config.yaml
arch: "resnet"
model: "image classifier"
dataset: "crops of objects in photos (Visual Genome)"
train_examples: 123503
image_size: 64
crop_scale_min: 0.7
horizontal_flip: true
translate: 0.06
color_jitter: 0.2
targets: ["object"]
num_classes: 300
norm: "batchnorm"
hidden_act: "relu"
drop_path: 0.05
depths: [2, 3, 3]
kernel_size: 3
stem: "single"
avg_pool_shortcut: true
widths: [96, 192, 384]
mixing: "cutmix"
label_smoothing: 0.2
loss: "binary_cross_entropy"
init: "torch_default"
residual_init: "none"
optimizer: "muon"
muon_scale: "original"
learning_rate: 0.039
momentum: 0.85
nesterov: true
orthogonalizer: "newton_schulz_5"
adamw_lr_other_params: 0.0012
max_steps: 13200
batch_size: 256
epochs: 27.4
lr_schedule: "wsd_sqrt"
decay_fraction: 0.3
final_lr_fraction: 0
warmup_steps: 390
weight_decay: 0.01
adamw_weight_decay_other_params: 0
Rows from block 5, named by matrix and row number. Rows with one number belong to one channel. Each number is 50 + 10 x the weight over its row's rms, rounded and kept within 0 to 99. All counts start at 0. After the name is the row's rms in percent of the matrix's.
# convs0: first 3x3 conv, stride 2 (model.blocks.5.convs.0.weight, 384x192x3x3), inputs 64-71, a 3x3 kernel for each
# convs1: second 3x3 conv (model.blocks.5.convs.1.weight, 384x384x3x3, transposed), outputs 64-71, a 3x3 kernel for each
convs0.128 098:46 51 50 56 53 68 44 57 47 44 55 66 46 44 58 52 58 54 50 57 56 62 65 58 56 56 62 41 43 51 38 53 43 39 51 43 43 43 40 55 47 50 55 38 61 49 50 58 55 51 57 55 61 49 47 55 36 50 52 37 54 62 51 34 38 45 52 38 42 44 53 64
convs1.128 089:61 69 55 42 54 60 54 67 57 61 53 37 50 43 39 43 41 42 50 49 42 44 33 36 59 48 52 61 59 54 50 60 52 49 59 59 44 35 41 57 50 58 63 59 63 56 53 53 52 49 54 46 42 45 66 62 61 48 47 47 45 51 48 65 57 51 44 49 45 55 58 54
convs0.129 103:33 35 48 25 28 34 63 40 46 62 39 41 73 45 46 56 52 51 36 54 53 41 49 44 44 51 49 49 42 59 42 47 47 59 50 45 41 50 44 52 52 53 36 52 55 48 57 45 50 44 39 54 53 49 42 42 68 34 36 59 51 51 58 65 71 59 57 46 45 51 59 44
convs1.129 107:30 40 40 31 53 46 63 61 70 62 41 47 65 48 50 59 54 56 57 44 52 47 39 40 45 38 38 44 56 53 34 38 47 38 38 35 32 65 55 45 65 66 48 55 59 47 38 57 52 62 67 54 65 58 65 69 61 48 52 49 44 61 71 44 60 50 70 60 61 45 37 49
convs0.130 104:51 47 49 42 51 51 56 47 50 39 49 52 47 42 37 45 42 50 32 35 33 50 51 42 50 49 46 64 63 40 49 43 43 45 45 77 42 39 60 45 44 68 52 39 61 40 35 40 52 42 41 47 43 43 41 43 28 41 47 39 56 30 36 58 57 57 44 42 70 44 56 72
convs1.130 109:52 55 53 31 39 45 49 51 47 51 57 52 32 33 27 48 44 32 47 53 49 59 48 55 47 47 46 53 54 41 39 45 51 51 47 39 47 64 46 52 49 57 49 33 40 47 49 43 42 37 36 55 43 47 57 40 40 61 58 52 54 51 64 50 47 46 56 54 55 51 47 52
convs0.131 102:42 59 63 51 54 77 40 43 63 52 57 52 50 51 47 61 56 45 41 35 37 35 34 46 41 57 43 61 35 41 67 57 50 59 66 61 51 48 32 37 61 35 52 53 50 50 47 35 51 56 56 41 63 50 37 36 50 44 50 49 51 52 64 54 66 59 67 71 28 72 55 39
convs1.131 102:67 53 50 61 52 53 62 53 45 49 54 50 47 56 42 47 34 33 46 50 45 41 52 36 48 39 34 40 64 43 52 43 50 51 64 39 52 46 37 58 38 56 51 52 65 63 62 47 50 46 36 35 42 44 36 31 36 41 34 60 46 51 64 33 48 57 36 47 55 51 55 49
convs0.132 096:49 53 52 58 56 64 43 37 46 48 49 64 67 62 49 39 41 37 73 50 68 63 59 63 45 36 54 47 38 39 56 46 51 62 52 53 48 46 42 62 46 44 55 45 42 56 51 62 52 41 43 49 46 52 47 41 35 47 43 46 37 55 43 46 42 44 49 44 46 36 65 38
convs1.132 092:61 52 51 64 51 45 53 40 33 37 41 51 55 56 54 44 50 38 51 48 53 44 55 54 52 60 39 40 42 43 50 55 40 62 63 57 60 45 55 58 45 28 59 48 54 35 38 28 33 43 34 39 54 60 74 58 63 53 57 41 30 47 39 54 54 43 44 54 36 41 24 39
convs0.133 101:38 44 55 50 57 56 57 56 52 55 60 74 49 62 58 52 50 48 48 61 60 64 72 66 50 69 66 41 39 44 45 45 47 32 45 44 54 40 44 61 55 49 49 63 49 40 48 47 49 51 40 41 63 38 40 31 50 44 29 37 52 50 38 55 45 40 59 50 46 64 36 44
convs1.133 097:47 45 50 54 51 44 41 40 46 61 54 48 54 51 66 51 50 67 44 42 44 47 46 45 49 46 55 51 75 71 52 51 42 59 46 54 42 44 41 54 42 52 35 40 57 44 80 61 60 51 59 60 62 57 26 49 45 52 53 39 59 57 60 45 47 41 29 43 47 25 42 50
convs0.134 098:38 29 38 54 53 47 42 48 49 33 44 59 42 54 46 36 41 52 55 51 51 53 52 58 51 45 51 55 48 58 43 48 41 49 55 44 76 54 44 64 59 55 44 60 68 57 70 58 63 66 60 55 58 38 38 35 39 45 40 33 38 49 39 44 52 45 55 49 54 42 57 49
convs1.134 102:45 59 55 41 64 64 52 58 57 48 37 43 37 48 41 36 30 27 47 44 23 45 36 37 31 43 27 33 60 54 50 52 63 49 66 61 45 39 46 39 39 47 71 52 55 45 48 43 55 58 66 50 60 57 70 49 52 52 38 49 47 51 44 33 34 35 39 31 31 38 39 44
convs0.135 101:44 39 45 55 60 65 60 61 61 54 49 41 49 58 60 71 65 48 54 49 54 44 57 56 43 42 43 53 57 59 63 50 42 56 33 51 64 52 54 67 54 69 45 45 46 54 38 33 53 54 63 42 32 47 35 42 67 50 56 56 57 59 55 54 68 32 49 42 41 55 52 48
convs1.135 100:46 42 50 48 44 58 46 47 46 53 62 54 57 63 67 58 61 60 49 47 50 40 43 45 43 57 50 44 47 43 57 60 51 60 54 45 46 47 58 19 32 44 31 44 37 59 45 41 37 40 42 42 28 38 31 33 39 48 45 57 60 50 52 44 57 45 43 43 48 50 49 57
convs0.136 102:44 49 43 41 45 47 51 53 52 44 63 48 57 49 54 59 50 45 59 52 45 57 51 45 67 57 42 45 59 51 50 49 54 48 44 44 55 50 43 58 64 52 75 74 51 56 57 65 42 57 72 46 46 48 40 57 63 47 50 63 50 48 64 51 53 53 45 58 60 55 72 63
convs1.136 101:33 39 53 35 61 51 57 68 47 40 54 44 49 67 71 52 47 64 54 48 49 36 34 38 26 26 26 44 40 64 40 47 73 66 64 82 50 45 51 61 60 53 54 53 38 68 54 51 53 54 48 60 46 70 52 62 51 48 52 50 35 53 47 53 58 67 57 54 59 34 50 59
convs0.137 097:57 61 51 54 41 36 37 42 35 60 51 65 49 62 58 57 49 49 46 40 46 53 65 55 45 41 34 50 66 77 29 50 54 51 35 62 45 44 48 54 56 65 53 54 60 56 53 56 64 69 62 42 40 48 61 73 67 69 57 66 73 68 59 59 55 57 60 42 49 50 39 57
convs1.137 103:48 42 44 43 46 46 40 36 35 51 48 50 51 53 56 52 45 40 49 53 50 44 34 49 47 30 52 66 55 56 48 48 47 48 62 63 62 58 46 55 54 45 52 54 44 47 51 64 42 51 41 47 65 55 42 36 41 40 43 58 58 66 75 44 50 46 59 57 45 57 69 67
convs0.138 099:58 54 58 37 49 57 48 50 48 47 40 48 48 61 52 49 55 32 78 61 75 64 66 42 44 35 37 57 57 52 39 53 48 42 57 53 56 40 41 53 50 64 60 53 62 53 51 53 50 53 51 57 62 46 75 65 52 57 47 31 55 52 41 46 34 44 43 41 58 64 48 36
convs1.138 091:42 41 51 47 35 46 53 40 49 38 48 44 57 76 71 50 58 47 50 50 65 56 62 70 67 67 66 64 66 54 56 45 45 42 48 45 48 38 39 31 38 31 53 39 24 55 51 37 36 37 45 51 58 56 43 44 35 42 39 39 39 50 43 42 42 46 47 61 50 42 47 45
convs0.139 097:55 42 39 61 44 63 47 41 58 39 33 38 40 31 51 54 57 63 47 49 54 60 70 62 58 48 51 19 42 39 41 62 56 41 42 39 42 46 43 62 53 57 43 39 48 57 60 56 45 45 45 34 38 33 48 34 44 43 41 42 47 39 44 37 30 36 55 43 39 54 40 55
convs1.139 101:49 44 47 41 52 54 38 51 53 54 52 56 38 45 51 40 40 46 65 79 68 54 50 51 42 37 39 48 43 56 50 36 47 64 56 56 52 51 51 57 35 30 54 49 48 64 68 64 55 57 50 51 43 35 49 25 39 64 43 34 60 47 59 61 47 58 50 48 46 46 48 53
convs0.140 099:45 49 55 43 39 37 53 49 34 45 47 42 46 44 53 48 50 47 63 67 56 57 44 49 48 41 51 46 47 46 54 48 49 51 47 64 39 38 31 30 43 40 39 40 39 41 44 37 32 31 39 43 46 38 19 28 32 48 52 58 42 40 39 46 35 52 61 47 47 53 46 46
convs1.140 102:51 53 44 58 57 50 43 52 42 52 44 38 47 52 45 47 48 51 36 36 47 39 36 43 36 33 37 61 64 41 64 50 57 69 59 62 52 58 46 65 65 67 45 43 48 50 45 47 32 49 33 39 39 38 55 50 52 50 56 53 48 59 70 36 45 43 50 47 43 51 51 64
convs0.141 101:40 55 61 41 41 49 50 59 63 70 82 80 55 77 58 40 53 55 53 52 49 43 59 51 36 41 29 63 54 51 51 50 54 34 50 38 55 34 44 42 36 39 57 45 38 59 58 54 54 55 53 42 32 50 49 57 55 35 40 40 44 46 60 45 37 41 55 43 56 51 58 61
convs1.141 095:71 74 73 60 51 51 53 51 38 42 50 47 47 55 54 57 49 55 54 53 51 44 47 49 33 39 43 61 59 39 63 61 61 50 41 57 61 40 42 32 35 40 69 72 77 44 57 51 48 36 37 62 57 43 51 49 47 55 49 60 44 48 49 60 69 62 52 66 66 70 78 68
convs0.142 097:42 39 39 43 54 42 46 55 50 62 45 43 56 49 31 49 33 39 50 46 43 45 38 42 36 39 39 44 47 32 63 41 37 37 33 38 41 39 28 55 41 33 63 56 50 42 43 41 63 61 52 64 55 41 52 45 40 43 28 29 58 45 37 66 53 31 61 49 48 51 65 63
convs1.142 093:52 46 61 55 54 43 52 47 44 51 44 52 46 60 58 39 48 55 58 62 52 55 62 60 44 37 55 62 56 52 46 44 48 44 35 48 35 48 38 45 41 41 34 32 42 33 52 62 56 63 70 45 44 46 52 49 36 58 53 46 46 61 54 62 40 50 67 42 58 61 53 77
convs0.143 096:66 77 53 45 55 58 54 54 42 34 44 50 62 53 51 63 61 39 33 23 42 42 35 42 56 42 48 43 47 56 28 43 41 42 46 43 56 57 50 37 38 45 28 42 53 53 50 54 46 42 57 37 58 56 57 40 70 36 33 78 25 35 52 54 44 73 45 51 48 38 63 72
convs1.143 094:44 37 58 35 45 51 46 51 59 66 66 73 72 61 72 52 56 45 60 58 61 64 60 48 55 58 43 57 38 63 69 44 44 58 52 50 52 51 63 61 57 56 64 55 54 40 56 58 37 57 70 45 67 70 63 55 51 64 53 65 57 32 69 37 48 47 66 55 49 68 54 48
convs0.144 098:34 38 46 44 69 54 35 45 61 46 37 41 26 37 47 48 40 44 37 43 70 52 65 73 56 40 45 41 61 46 54 60 45 39 47 44 31 46 58 35 58 49 44 40 51 55 67 68 68 65 72 62 56 66 51 40 38 68 46 43 60 56 52 60 39 39 53 49 48 45 50 37
convs1.144 097:40 40 49 59 60 45 44 44 49 47 51 62 45 41 50 38 51 38 53 61 38 59 67 60 50 50 59 57 50 58 57 55 53 38 47 41 54 52 48 51 56 54 78 73 55 41 19 32 57 64 51 61 72 59 78 59 52 54 53 53 37 49 53 69 58 43 78 42 38 52 43 39
convs0.145 101:37 47 64 55 52 65 33 22 35 52 57 56 59 59 58 51 58 42 55 36 49 57 64 51 66 55 58 39 46 46 54 52 35 52 48 38 50 48 51 44 37 57 46 49 56 38 40 37 46 50 47 45 55 51 51 63 49 55 49 39 57 50 43 55 49 54 49 53 47 47 60 43
convs1.145 096:39 41 56 57 68 58 54 51 61 44 50 41 44 51 27 42 49 38 44 57 56 40 38 55 52 39 51 56 49 56 43 25 41 62 32 31 44 60 75 47 65 68 42 51 53 47 46 56 51 62 66 51 54 72 69 52 60 72 64 53 59 58 61 39 46 51 50 47 57 65 50 47
convs0.146 100:46 56 51 33 56 35 44 41 37 47 44 32 45 47 48 48 45 47 55 43 50 52 43 47 53 46 52 45 36 34 58 55 54 63 54 36 69 55 59 64 61 55 33 43 40 61 59 65 50 50 49 40 31 28 54 38 43 59 49 53 71 61 59 55 58 36 49 35 59 53 50 37
convs1.146 103:46 48 62 39 47 61 48 48 53 43 42 40 44 45 55 47 44 46 55 52 35 39 47 62 35 30 49 68 58 54 51 52 62 40 47 67 30 41 48 35 43 40 55 63 50 58 59 54 50 44 51 43 48 58 47 39 57 32 50 53 48 55 49 47 45 40 64 62 56 61 62 56
convs0.147 097:40 38 43 51 31 65 34 39 43 55 39 51 44 50 61 40 47 63 56 61 55 53 55 45 53 54 54 59 45 53 65 54 47 35 43 45 41 55 47 38 38 39 54 52 41 50 36 40 45 43 42 53 40 47 52 48 46 52 51 50 52 56 51 48 68 56 47 66 68 61 59 45
convs1.147 089:47 43 46 43 47 45 46 45 53 52 50 50 51 42 33 71 70 64 41 45 57 44 47 65 62 58 63 60 53 51 50 36 39 40 42 44 58 57 60 53 30 31 50 47 49 54 59 50 40 45 40 52 50 45 52 42 48 59 44 54 38 53 51 48 67 57 37 61 51 46 60 45
convs0.148 101:43 43 47 39 43 46 49 58 63 52 55 66 66 67 63 53 62 72 82 82 95 96 80 85 71 66 53 49 43 45 50 37 46 59 46 54 53 53 41 57 50 41 54 46 49 60 49 56 55 64 60 56 50 39 51 39 39 49 56 42 63 53 48 54 44 48 40 46 41 50 61 48
convs1.148 120:58 52 49 55 47 39 54 50 43 37 46 42 47 60 48 60 71 52 44 43 42 45 43 39 49 48 38 61 61 47 58 51 59 46 45 44 37 41 54 35 45 48 49 49 61 46 36 43 51 54 53 34 35 29 49 55 54 54 60 58 51 57 55 47 33 38 51 49 40 49 45 43
convs0.149 100:48 67 53 34 50 51 45 59 46 52 57 59 56 57 47 50 63 44 53 42 50 53 61 53 54 59 61 54 61 47 33 51 50 44 43 59 43 46 32 50 54 42 57 41 47 53 60 48 30 47 34 40 49 40 43 42 48 51 44 41 68 62 69 39 61 32 38 52 51 39 69 56
convs1.149 106:46 45 49 54 41 43 54 33 49 45 57 62 41 34 51 54 54 51 49 47 45 43 50 44 40 45 46 47 58 50 53 59 39 57 54 46 62 53 48 65 42 59 41 54 49 55 53 56 50 53 69 51 61 71 50 44 60 61 54 49 57 55 67 44 48 50 54 43 55 50 47 46
convs0.150 102:32 46 40 45 52 58 46 46 46 32 38 44 49 48 48 46 55 66 33 37 44 41 58 70 54 52 58 38 50 65 48 59 61 65 49 51 54 32 42 59 35 50 35 24 29 47 47 59 38 48 51 47 62 53 52 63 67 54 62 55 58 52 49 58 53 39 64 54 38 68 71 63
convs1.150 096:59 41 58 51 42 54 48 52 57 47 45 41 48 45 39 52 50 41 44 47 41 50 56 57 44 30 52 45 40 50 51 46 56 41 45 53 41 53 71 53 53 58 70 57 58 51 46 34 44 46 32 56 50 42 79 64 59 61 57 48 64 69 74 38 49 40 39 46 50 35 38 45
convs0.151 101:44 49 40 67 64 65 59 68 64 52 37 50 50 53 48 49 58 60 46 58 45 32 48 42 61 71 47 73 63 37 83 59 47 69 59 37 46 63 44 56 64 58 64 67 51 52 57 55 52 61 56 47 65 56 36 60 46 50 45 59 72 51 46 58 87 44 85 83 57 63 45 46
convs1.151 107:54 52 54 56 54 42 49 51 37 69 67 57 56 54 50 61 63 56 42 53 57 49 42 46 33 49 49 52 70 69 52 68 65 33 51 41 43 52 39 60 44 54 68 60 60 72 67 53 36 35 28 41 31 23 48 42 51 51 58 56 58 51 57 40 46 56 38 40 53 36 43 53
convs0.152 101:53 66 70 55 72 72 40 60 66 49 42 31 61 44 53 52 59 64 54 55 54 36 36 43 39 49 49 52 52 45 47 43 38 46 51 52 31 41 48 40 50 54 45 50 73 41 50 44 66 52 49 44 56 54 57 73 63 60 63 43 67 64 43 71 50 52 54 50 47 40 53 39
convs1.152 093:56 46 38 49 47 43 36 50 47 38 39 33 53 63 45 46 43 39 81 61 57 53 40 37 61 37 34 58 63 65 50 69 54 43 47 53 44 44 43 54 43 47 57 58 58 63 56 45 69 54 47 61 42 41 58 58 57 48 63 50 42 52 57 55 43 53 62 50 38 67 51 44
convs0.153 100:46 49 45 45 48 64 37 54 54 57 66 53 40 42 55 58 64 54 49 30 39 43 40 34 55 46 46 49 38 43 44 47 43 43 59 47 53 51 59 55 57 54 41 41 56 56 55 42 71 63 66 60 50 46 44 42 45 56 51 58 64 74 60 38 62 61 35 50 44 39 48 47
convs1.153 099:53 55 57 47 44 37 41 37 50 61 43 50 35 35 48 51 36 47 41 42 63 38 30 32 51 54 53 64 41 48 44 43 62 40 50 70 49 44 44 42 44 39 52 55 48 39 41 46 43 57 43 56 52 42 46 41 55 44 43 53 67 64 55 70 48 53 80 50 68 51 57 51
convs0.154 097:35 24 40 52 31 42 37 36 36 26 49 49 40 48 54 44 56 59 65 50 48 37 28 32 48 45 39 51 63 54 46 56 49 44 66 53 47 46 43 51 50 57 53 53 56 49 55 63 55 59 48 56 62 58 56 51 59 59 52 55 43 46 34 35 67 64 39 52 53 47 57 53
convs1.154 089:70 59 50 61 54 50 52 46 38 65 45 49 67 43 45 53 28 47 70 48 60 53 54 64 62 63 64 42 56 44 48 58 54 52 56 50 36 38 44 50 45 51 37 38 59 55 57 45 43 47 54 73 51 43 56 62 47 65 49 43 54 60 37 56 48 54 54 51 48 38 58 56
convs0.155 098:47 52 61 58 62 53 58 50 56 54 56 45 53 45 56 42 55 54 35 48 38 59 57 47 58 44 57 58 66 38 35 46 36 43 40 32 60 67 68 55 63 57 57 55 50 37 51 43 49 59 47 56 64 43 53 47 49 45 44 52 52 50 50 69 50 43 70 63 33 57 54 41
convs1.155 101:42 61 60 33 45 64 52 46 66 46 57 51 59 47 43 41 43 44 62 61 70 43 46 46 42 42 53 53 62 50 49 56 46 48 42 31 44 64 45 60 61 52 45 50 51 58 63 55 66 58 46 42 50 50 62 54 41 47 49 46 64 63 62 46 43 47 56 52 51 56 69 64
convs0.156 100:55 53 52 36 36 54 49 49 60 39 48 37 62 51 50 41 51 38 65 39 47 49 23 33 59 48 39 53 43 60 47 56 70 55 46 66 49 58 47 45 57 47 52 55 43 56 54 54 59 64 50 58 53 56 37 68 48 47 67 61 43 75 63 29 23 44 38 60 44 54 56 38
convs1.156 090:51 47 38 55 42 42 52 50 34 66 71 55 59 47 53 52 62 40 41 49 51 47 52 47 55 44 49 75 64 40 52 53 47 25 36 49 42 53 54 53 57 57 61 63 55 59 37 53 56 36 39 33 34 38 52 68 53 48 51 45 53 53 41 52 45 45 47 43 48 44 41 57
convs0.157 101:49 42 50 65 67 56 66 53 43 45 43 55 61 56 53 56 50 44 45 52 36 49 43 36 54 50 37 51 46 51 47 34 45 46 25 50 42 40 67 41 41 57 41 38 50 56 43 59 55 60 58 48 52 67 47 50 51 49 37 44 63 45 51 55 76 63 55 54 56 55 51 39
convs1.157 098:65 69 59 58 64 56 56 68 59 44 39 46 72 53 53 78 63 76 32 40 45 35 48 43 39 53 67 55 55 50 63 46 44 64 46 46 64 49 53 54 41 56 56 48 60 44 41 46 48 41 39 52 44 40 40 66 55 49 69 61 64 61 70 69 62 42 64 59 46 55 40 38
convs0.158 097:41 34 39 46 43 45 41 53 42 47 47 39 47 43 36 44 53 44 41 44 39 56 57 53 43 47 44 50 46 56 51 54 77 37 44 46 61 65 62 53 39 63 60 60 64 48 44 44 48 46 34 56 47 38 44 53 40 54 58 58 44 44 41 42 67 51 52 49 66 56 57 57
convs1.158 095:42 54 36 51 52 38 57 54 48 46 51 55 61 62 61 73 62 64 63 58 69 57 40 58 58 68 59 45 36 51 53 65 49 41 39 52 46 49 59 55 66 67 45 44 56 27 30 59 50 30 59 46 55 56 64 49 57 56 64 48 47 46 47 46 37 33 24 24 47 56 38 45
convs0.159 101:44 45 42 37 34 37 39 43 50 47 40 46 49 58 55 44 39 49 51 41 47 53 43 48 44 42 48 41 48 49 48 33 54 61 46 59 58 49 51 57 45 51 47 58 38 49 63 55 42 56 46 46 49 46 35 59 44 19 46 55 52 50 39 58 51 52 58 51 40 68 56 42
convs1.159 110:45 48 51 49 51 58 45 40 45 56 46 39 54 52 52 50 46 38 49 50 37 49 37 44 44 34 31 55 40 38 58 42 66 49 42 32 53 46 63 53 44 58 49 38 49 31 26 29 44 37 52 36 40 63 48 46 65 49 44 51 47 38 31 63 48 47 49 47 62 39 45 66
convs0.160 100:52 51 55 42 39 45 50 39 44 48 53 44 50 58 56 49 47 47 53 54 58 35 55 53 40 40 52 53 33 57 51 36 53 58 36 57 49 42 46 56 63 50 48 63 53 30 58 35 47 58 52 55 77 65 47 36 47 49 27 28 47 28 39 60 76 72 43 61 52 34 38 45
convs1.160 102:67 61 50 53 44 51 48 40 58 60 36 45 52 48 66 45 45 33 56 58 63 53 64 51 59 51 40 58 44 43 64 46 51 53 63 67 73 66 52 66 58 55 62 49 65 37 38 52 51 58 43 58 60 39 50 52 53 50 46 62 50 30 44 57 36 48 65 51 56 40 38 33
convs0.161 105:46 44 48 52 43 44 51 46 51 44 49 36 36 32 47 55 43 44 40 39 49 28 34 36 39 45 27 58 47 46 66 47 44 49 35 35 55 52 55 66 54 60 44 60 56 57 52 64 62 45 53 63 54 30 40 45 45 57 57 43 63 47 62 48 47 58 52 48 49 51 43 38
convs1.161 108:37 43 51 34 48 43 35 26 37 33 40 33 29 29 43 42 52 52 60 58 66 50 36 47 39 42 50 27 33 21 40 52 49 48 60 75 59 51 42 51 55 54 52 46 48 53 62 57 61 49 69 69 48 56 53 56 57 58 65 49 55 63 75 45 53 49 54 49 38 37 42 42
convs0.162 101:56 50 50 49 56 56 48 43 40 49 48 60 39 44 54 70 56 69 43 39 34 42 37 23 41 51 35 35 42 29 32 54 42 29 64 51 54 48 45 60 59 41 60 45 47 54 38 50 56 42 50 48 40 62 49 44 70 46 56 73 50 47 70 22 26 42 34 53 43 50 50 48
convs1.162 097:29 55 63 41 60 58 48 44 54 24 33 44 32 47 46 41 29 37 53 39 47 45 43 59 59 47 49 43 67 79 54 62 68 28 49 37 51 66 68 52 47 52 48 39 33 29 35 39 46 29 46 62 36 43 48 52 54 54 50 49 47 40 53 54 46 44 59 40 39 51 52 47
convs0.163 101:38 28 42 39 24 38 54 40 65 61 52 41 38 44 41 39 44 37 56 39 47 45 26 44 39 23 50 48 61 49 63 54 58 65 54 32 37 61 40 56 44 50 55 66 45 60 64 54 71 69 52 37 49 35 55 59 45 58 58 56 51 48 37 52 35 40 48 36 46 53 52 54
convs1.163 094:44 40 54 54 38 51 46 44 49 64 75 68 48 41 52 37 35 34 45 37 47 54 27 42 55 50 44 67 55 39 54 55 53 56 41 47 41 34 57 57 41 56 42 38 42 48 48 53 56 56 68 58 41 59 59 48 52 56 57 46 40 41 42 37 45 46 59 69 63 57 59 51
convs0.164 101:42 48 39 49 35 44 46 49 39 67 73 68 46 57 59 51 63 59 40 46 37 44 54 60 59 64 62 43 46 41 53 37 39 57 47 57 50 62 69 52 62 62 44 53 56 53 50 62 50 46 51 49 41 48 45 58 57 71 60 63 63 61 56 53 44 56 45 46 32 38 37 42
convs1.164 099:52 51 69 48 42 52 43 47 51 52 60 48 51 48 52 60 63 64 41 37 42 41 39 40 45 54 57 49 45 35 46 44 48 52 50 55 53 51 47 46 39 33 59 44 38 44 26 22 47 38 42 52 35 50 34 35 36 48 53 49 42 54 51 47 41 46 39 31 31 39 36 30
convs0.165 102:54 57 44 42 44 51 41 39 41 48 52 54 50 56 53 48 76 58 44 41 48 45 37 41 41 32 33 45 66 48 38 63 50 38 73 62 39 53 50 42 68 48 41 43 44 48 36 43 52 40 36 56 48 53 48 54 59 46 44 64 45 54 43 52 73 61 45 41 60 33 43 48
convs1.165 101:60 51 41 67 61 49 57 68 48 65 64 48 51 67 51 64 48 52 56 43 47 56 33 42 51 42 56 63 54 21 70 80 35 60 70 50 46 53 45 47 53 49 52 46 47 34 43 48 38 36 58 61 48 40 65 47 50 53 56 56 66 55 47 38 42 37 48 50 56 59 52 47
convs0.166 101:46 46 27 58 66 43 54 50 44 52 50 52 56 41 39 49 35 30 45 51 47 59 58 56 50 56 45 43 38 46 56 42 61 58 49 40 39 39 46 45 50 49 38 51 41 40 42 54 57 52 54 50 47 45 39 42 46 70 58 49 51 51 32 51 58 32 59 72 62 52 58 52
convs1.166 102:52 71 56 57 50 43 54 35 40 59 56 51 69 75 66 61 53 44 44 65 58 41 57 68 50 40 58 50 43 47 50 43 53 51 30 55 40 37 39 56 52 41 62 66 58 57 58 46 73 64 53 58 71 60 50 53 54 49 48 47 37 67 50 41 33 46 67 47 34 69 58 36
convs0.167 103:47 44 29 55 38 41 60 47 44 41 39 43 58 65 49 57 60 51 39 49 38 48 58 40 44 47 43 51 59 41 41 49 48 40 45 66 42 58 51 44 56 53 65 64 55 59 41 41 53 51 50 63 61 60 46 35 55 63 49 78 56 50 69 70 48 49 50 46 43 45 42 48
convs1.167 093:47 43 41 56 51 39 64 62 60 59 51 56 53 40 51 45 41 53 52 45 47 50 50 40 48 33 44 50 54 41 56 61 54 38 35 44 53 57 62 63 55 56 60 37 50 63 46 52 60 52 42 44 42 39 50 50 63 53 51 48 58 80 55 32 46 36 44 57 39 31 33 39
convs0.168 097:50 50 53 52 60 59 67 44 50 52 75 61 64 69 57 57 51 43 51 81 51 50 50 42 54 56 64 52 60 54 50 59 79 60 68 69 43 44 42 52 50 41 69 47 53 42 34 39 42 39 37 49 37 45 37 45 40 54 58 62 57 51 50 78 53 46 62 61 49 57 63 60
convs1.168 093:49 60 51 52 57 53 70 69 53 50 49 60 50 49 41 47 49 54 30 47 52 44 58 58 63 60 55 37 48 39 48 56 36 64 47 53 74 48 50 61 48 56 56 53 57 33 47 20 59 62 43 55 48 30 65 72 50 73 56 52 61 38 25 64 59 54 53 56 45 43 55 61
convs0.169 102:40 37 38 44 48 39 52 40 49 49 54 56 46 46 49 34 44 54 54 51 50 54 52 49 43 48 48 39 40 49 37 44 42 34 39 32 37 41 37 31 24 31 29 41 39 60 64 56 57 50 62 49 47 60 46 47 45 46 51 48 48 51 46 35 35 35 56 29 47 31 42 50
convs1.169 109:51 46 53 53 44 49 52 52 43 50 55 40 41 50 36 54 54 40 48 52 56 53 59 60 51 55 51 56 43 60 50 49 49 53 45 45 39 47 56 38 47 55 51 50 54 47 36 46 35 44 34 35 37 40 47 52 57 45 46 51 61 49 41 20 41 41 39 51 54 53 56 56
convs0.170 099:46 43 40 54 52 59 30 46 56 63 57 58 51 72 51 35 42 62 52 55 49 66 42 47 56 57 48 34 35 49 49 28 45 59 42 58 47 41 33 58 57 68 52 50 50 49 50 48 42 42 34 35 45 39 54 43 51 42 37 45 36 40 43 48 65 44 59 40 54 43 52 60
convs1.170 093:56 42 44 48 50 35 51 47 49 49 52 47 41 55 50 49 66 70 51 59 59 44 52 53 37 52 48 32 45 62 47 48 57 37 64 48 76 57 50 56 46 44 61 56 55 76 36 27 44 26 46 48 52 45 52 58 55 47 50 59 45 43 38 61 55 40 52 66 43 40 41 40
convs0.171 101:52 45 34 45 42 48 52 45 37 54 37 48 47 49 52 53 44 25 47 61 47 41 55 49 51 47 49 57 51 52 57 60 61 61 44 46 47 56 58 50 60 56 39 37 46 26 20 43 41 49 59 36 41 61 57 48 51 55 62 59 34 58 57 42 52 35 49 53 42 47 37 35
convs1.171 101:46 34 39 64 45 42 57 58 63 54 56 40 67 55 35 73 49 48 41 46 45 42 52 51 52 46 45 58 58 33 70 54 43 53 46 31 41 54 60 58 50 53 60 57 45 61 36 44 52 46 67 49 41 42 73 60 56 52 47 43 49 29 23 49 50 67 50 48 52 37 51 45
convs0.172 097:45 50 54 40 42 38 57 45 37 36 53 33 47 47 37 41 55 28 43 52 36 40 51 43 54 58 42 40 46 37 42 45 49 49 65 58 46 50 36 43 54 41 40 42 47 58 29 38 49 42 42 64 50 47 46 48 60 53 50 55 36 43 40 31 74 67 42 47 64 40 29 56
convs1.172 094:50 58 56 44 57 49 42 39 32 62 44 44 69 50 51 69 52 62 45 38 36 53 63 47 35 47 48 69 34 41 78 45 43 39 48 46 43 32 41 44 45 45 54 51 49 39 40 59 58 57 63 67 55 65 48 57 59 24 41 52 27 42 55 38 36 50 40 50 52 37 51 59
convs0.173 099:60 58 59 56 44 55 44 39 51 42 46 54 53 41 55 60 46 54 38 37 45 48 56 69 68 78 77 75 57 65 53 34 29 44 44 38 46 57 63 48 39 51 53 40 44 50 55 60 46 40 53 34 37 34 61 55 47 63 50 60 51 48 54 45 38 39 26 43 40 44 31 40
convs1.173 093:35 46 44 46 60 65 61 56 66 44 37 30 41 44 41 62 59 65 51 46 49 41 40 43 50 61 56 59 48 58 44 43 47 60 51 48 54 54 43 43 41 46 46 41 52 39 51 46 45 52 45 39 42 43 50 47 31 52 44 32 48 56 43 42 46 52 32 42 45 30 49 56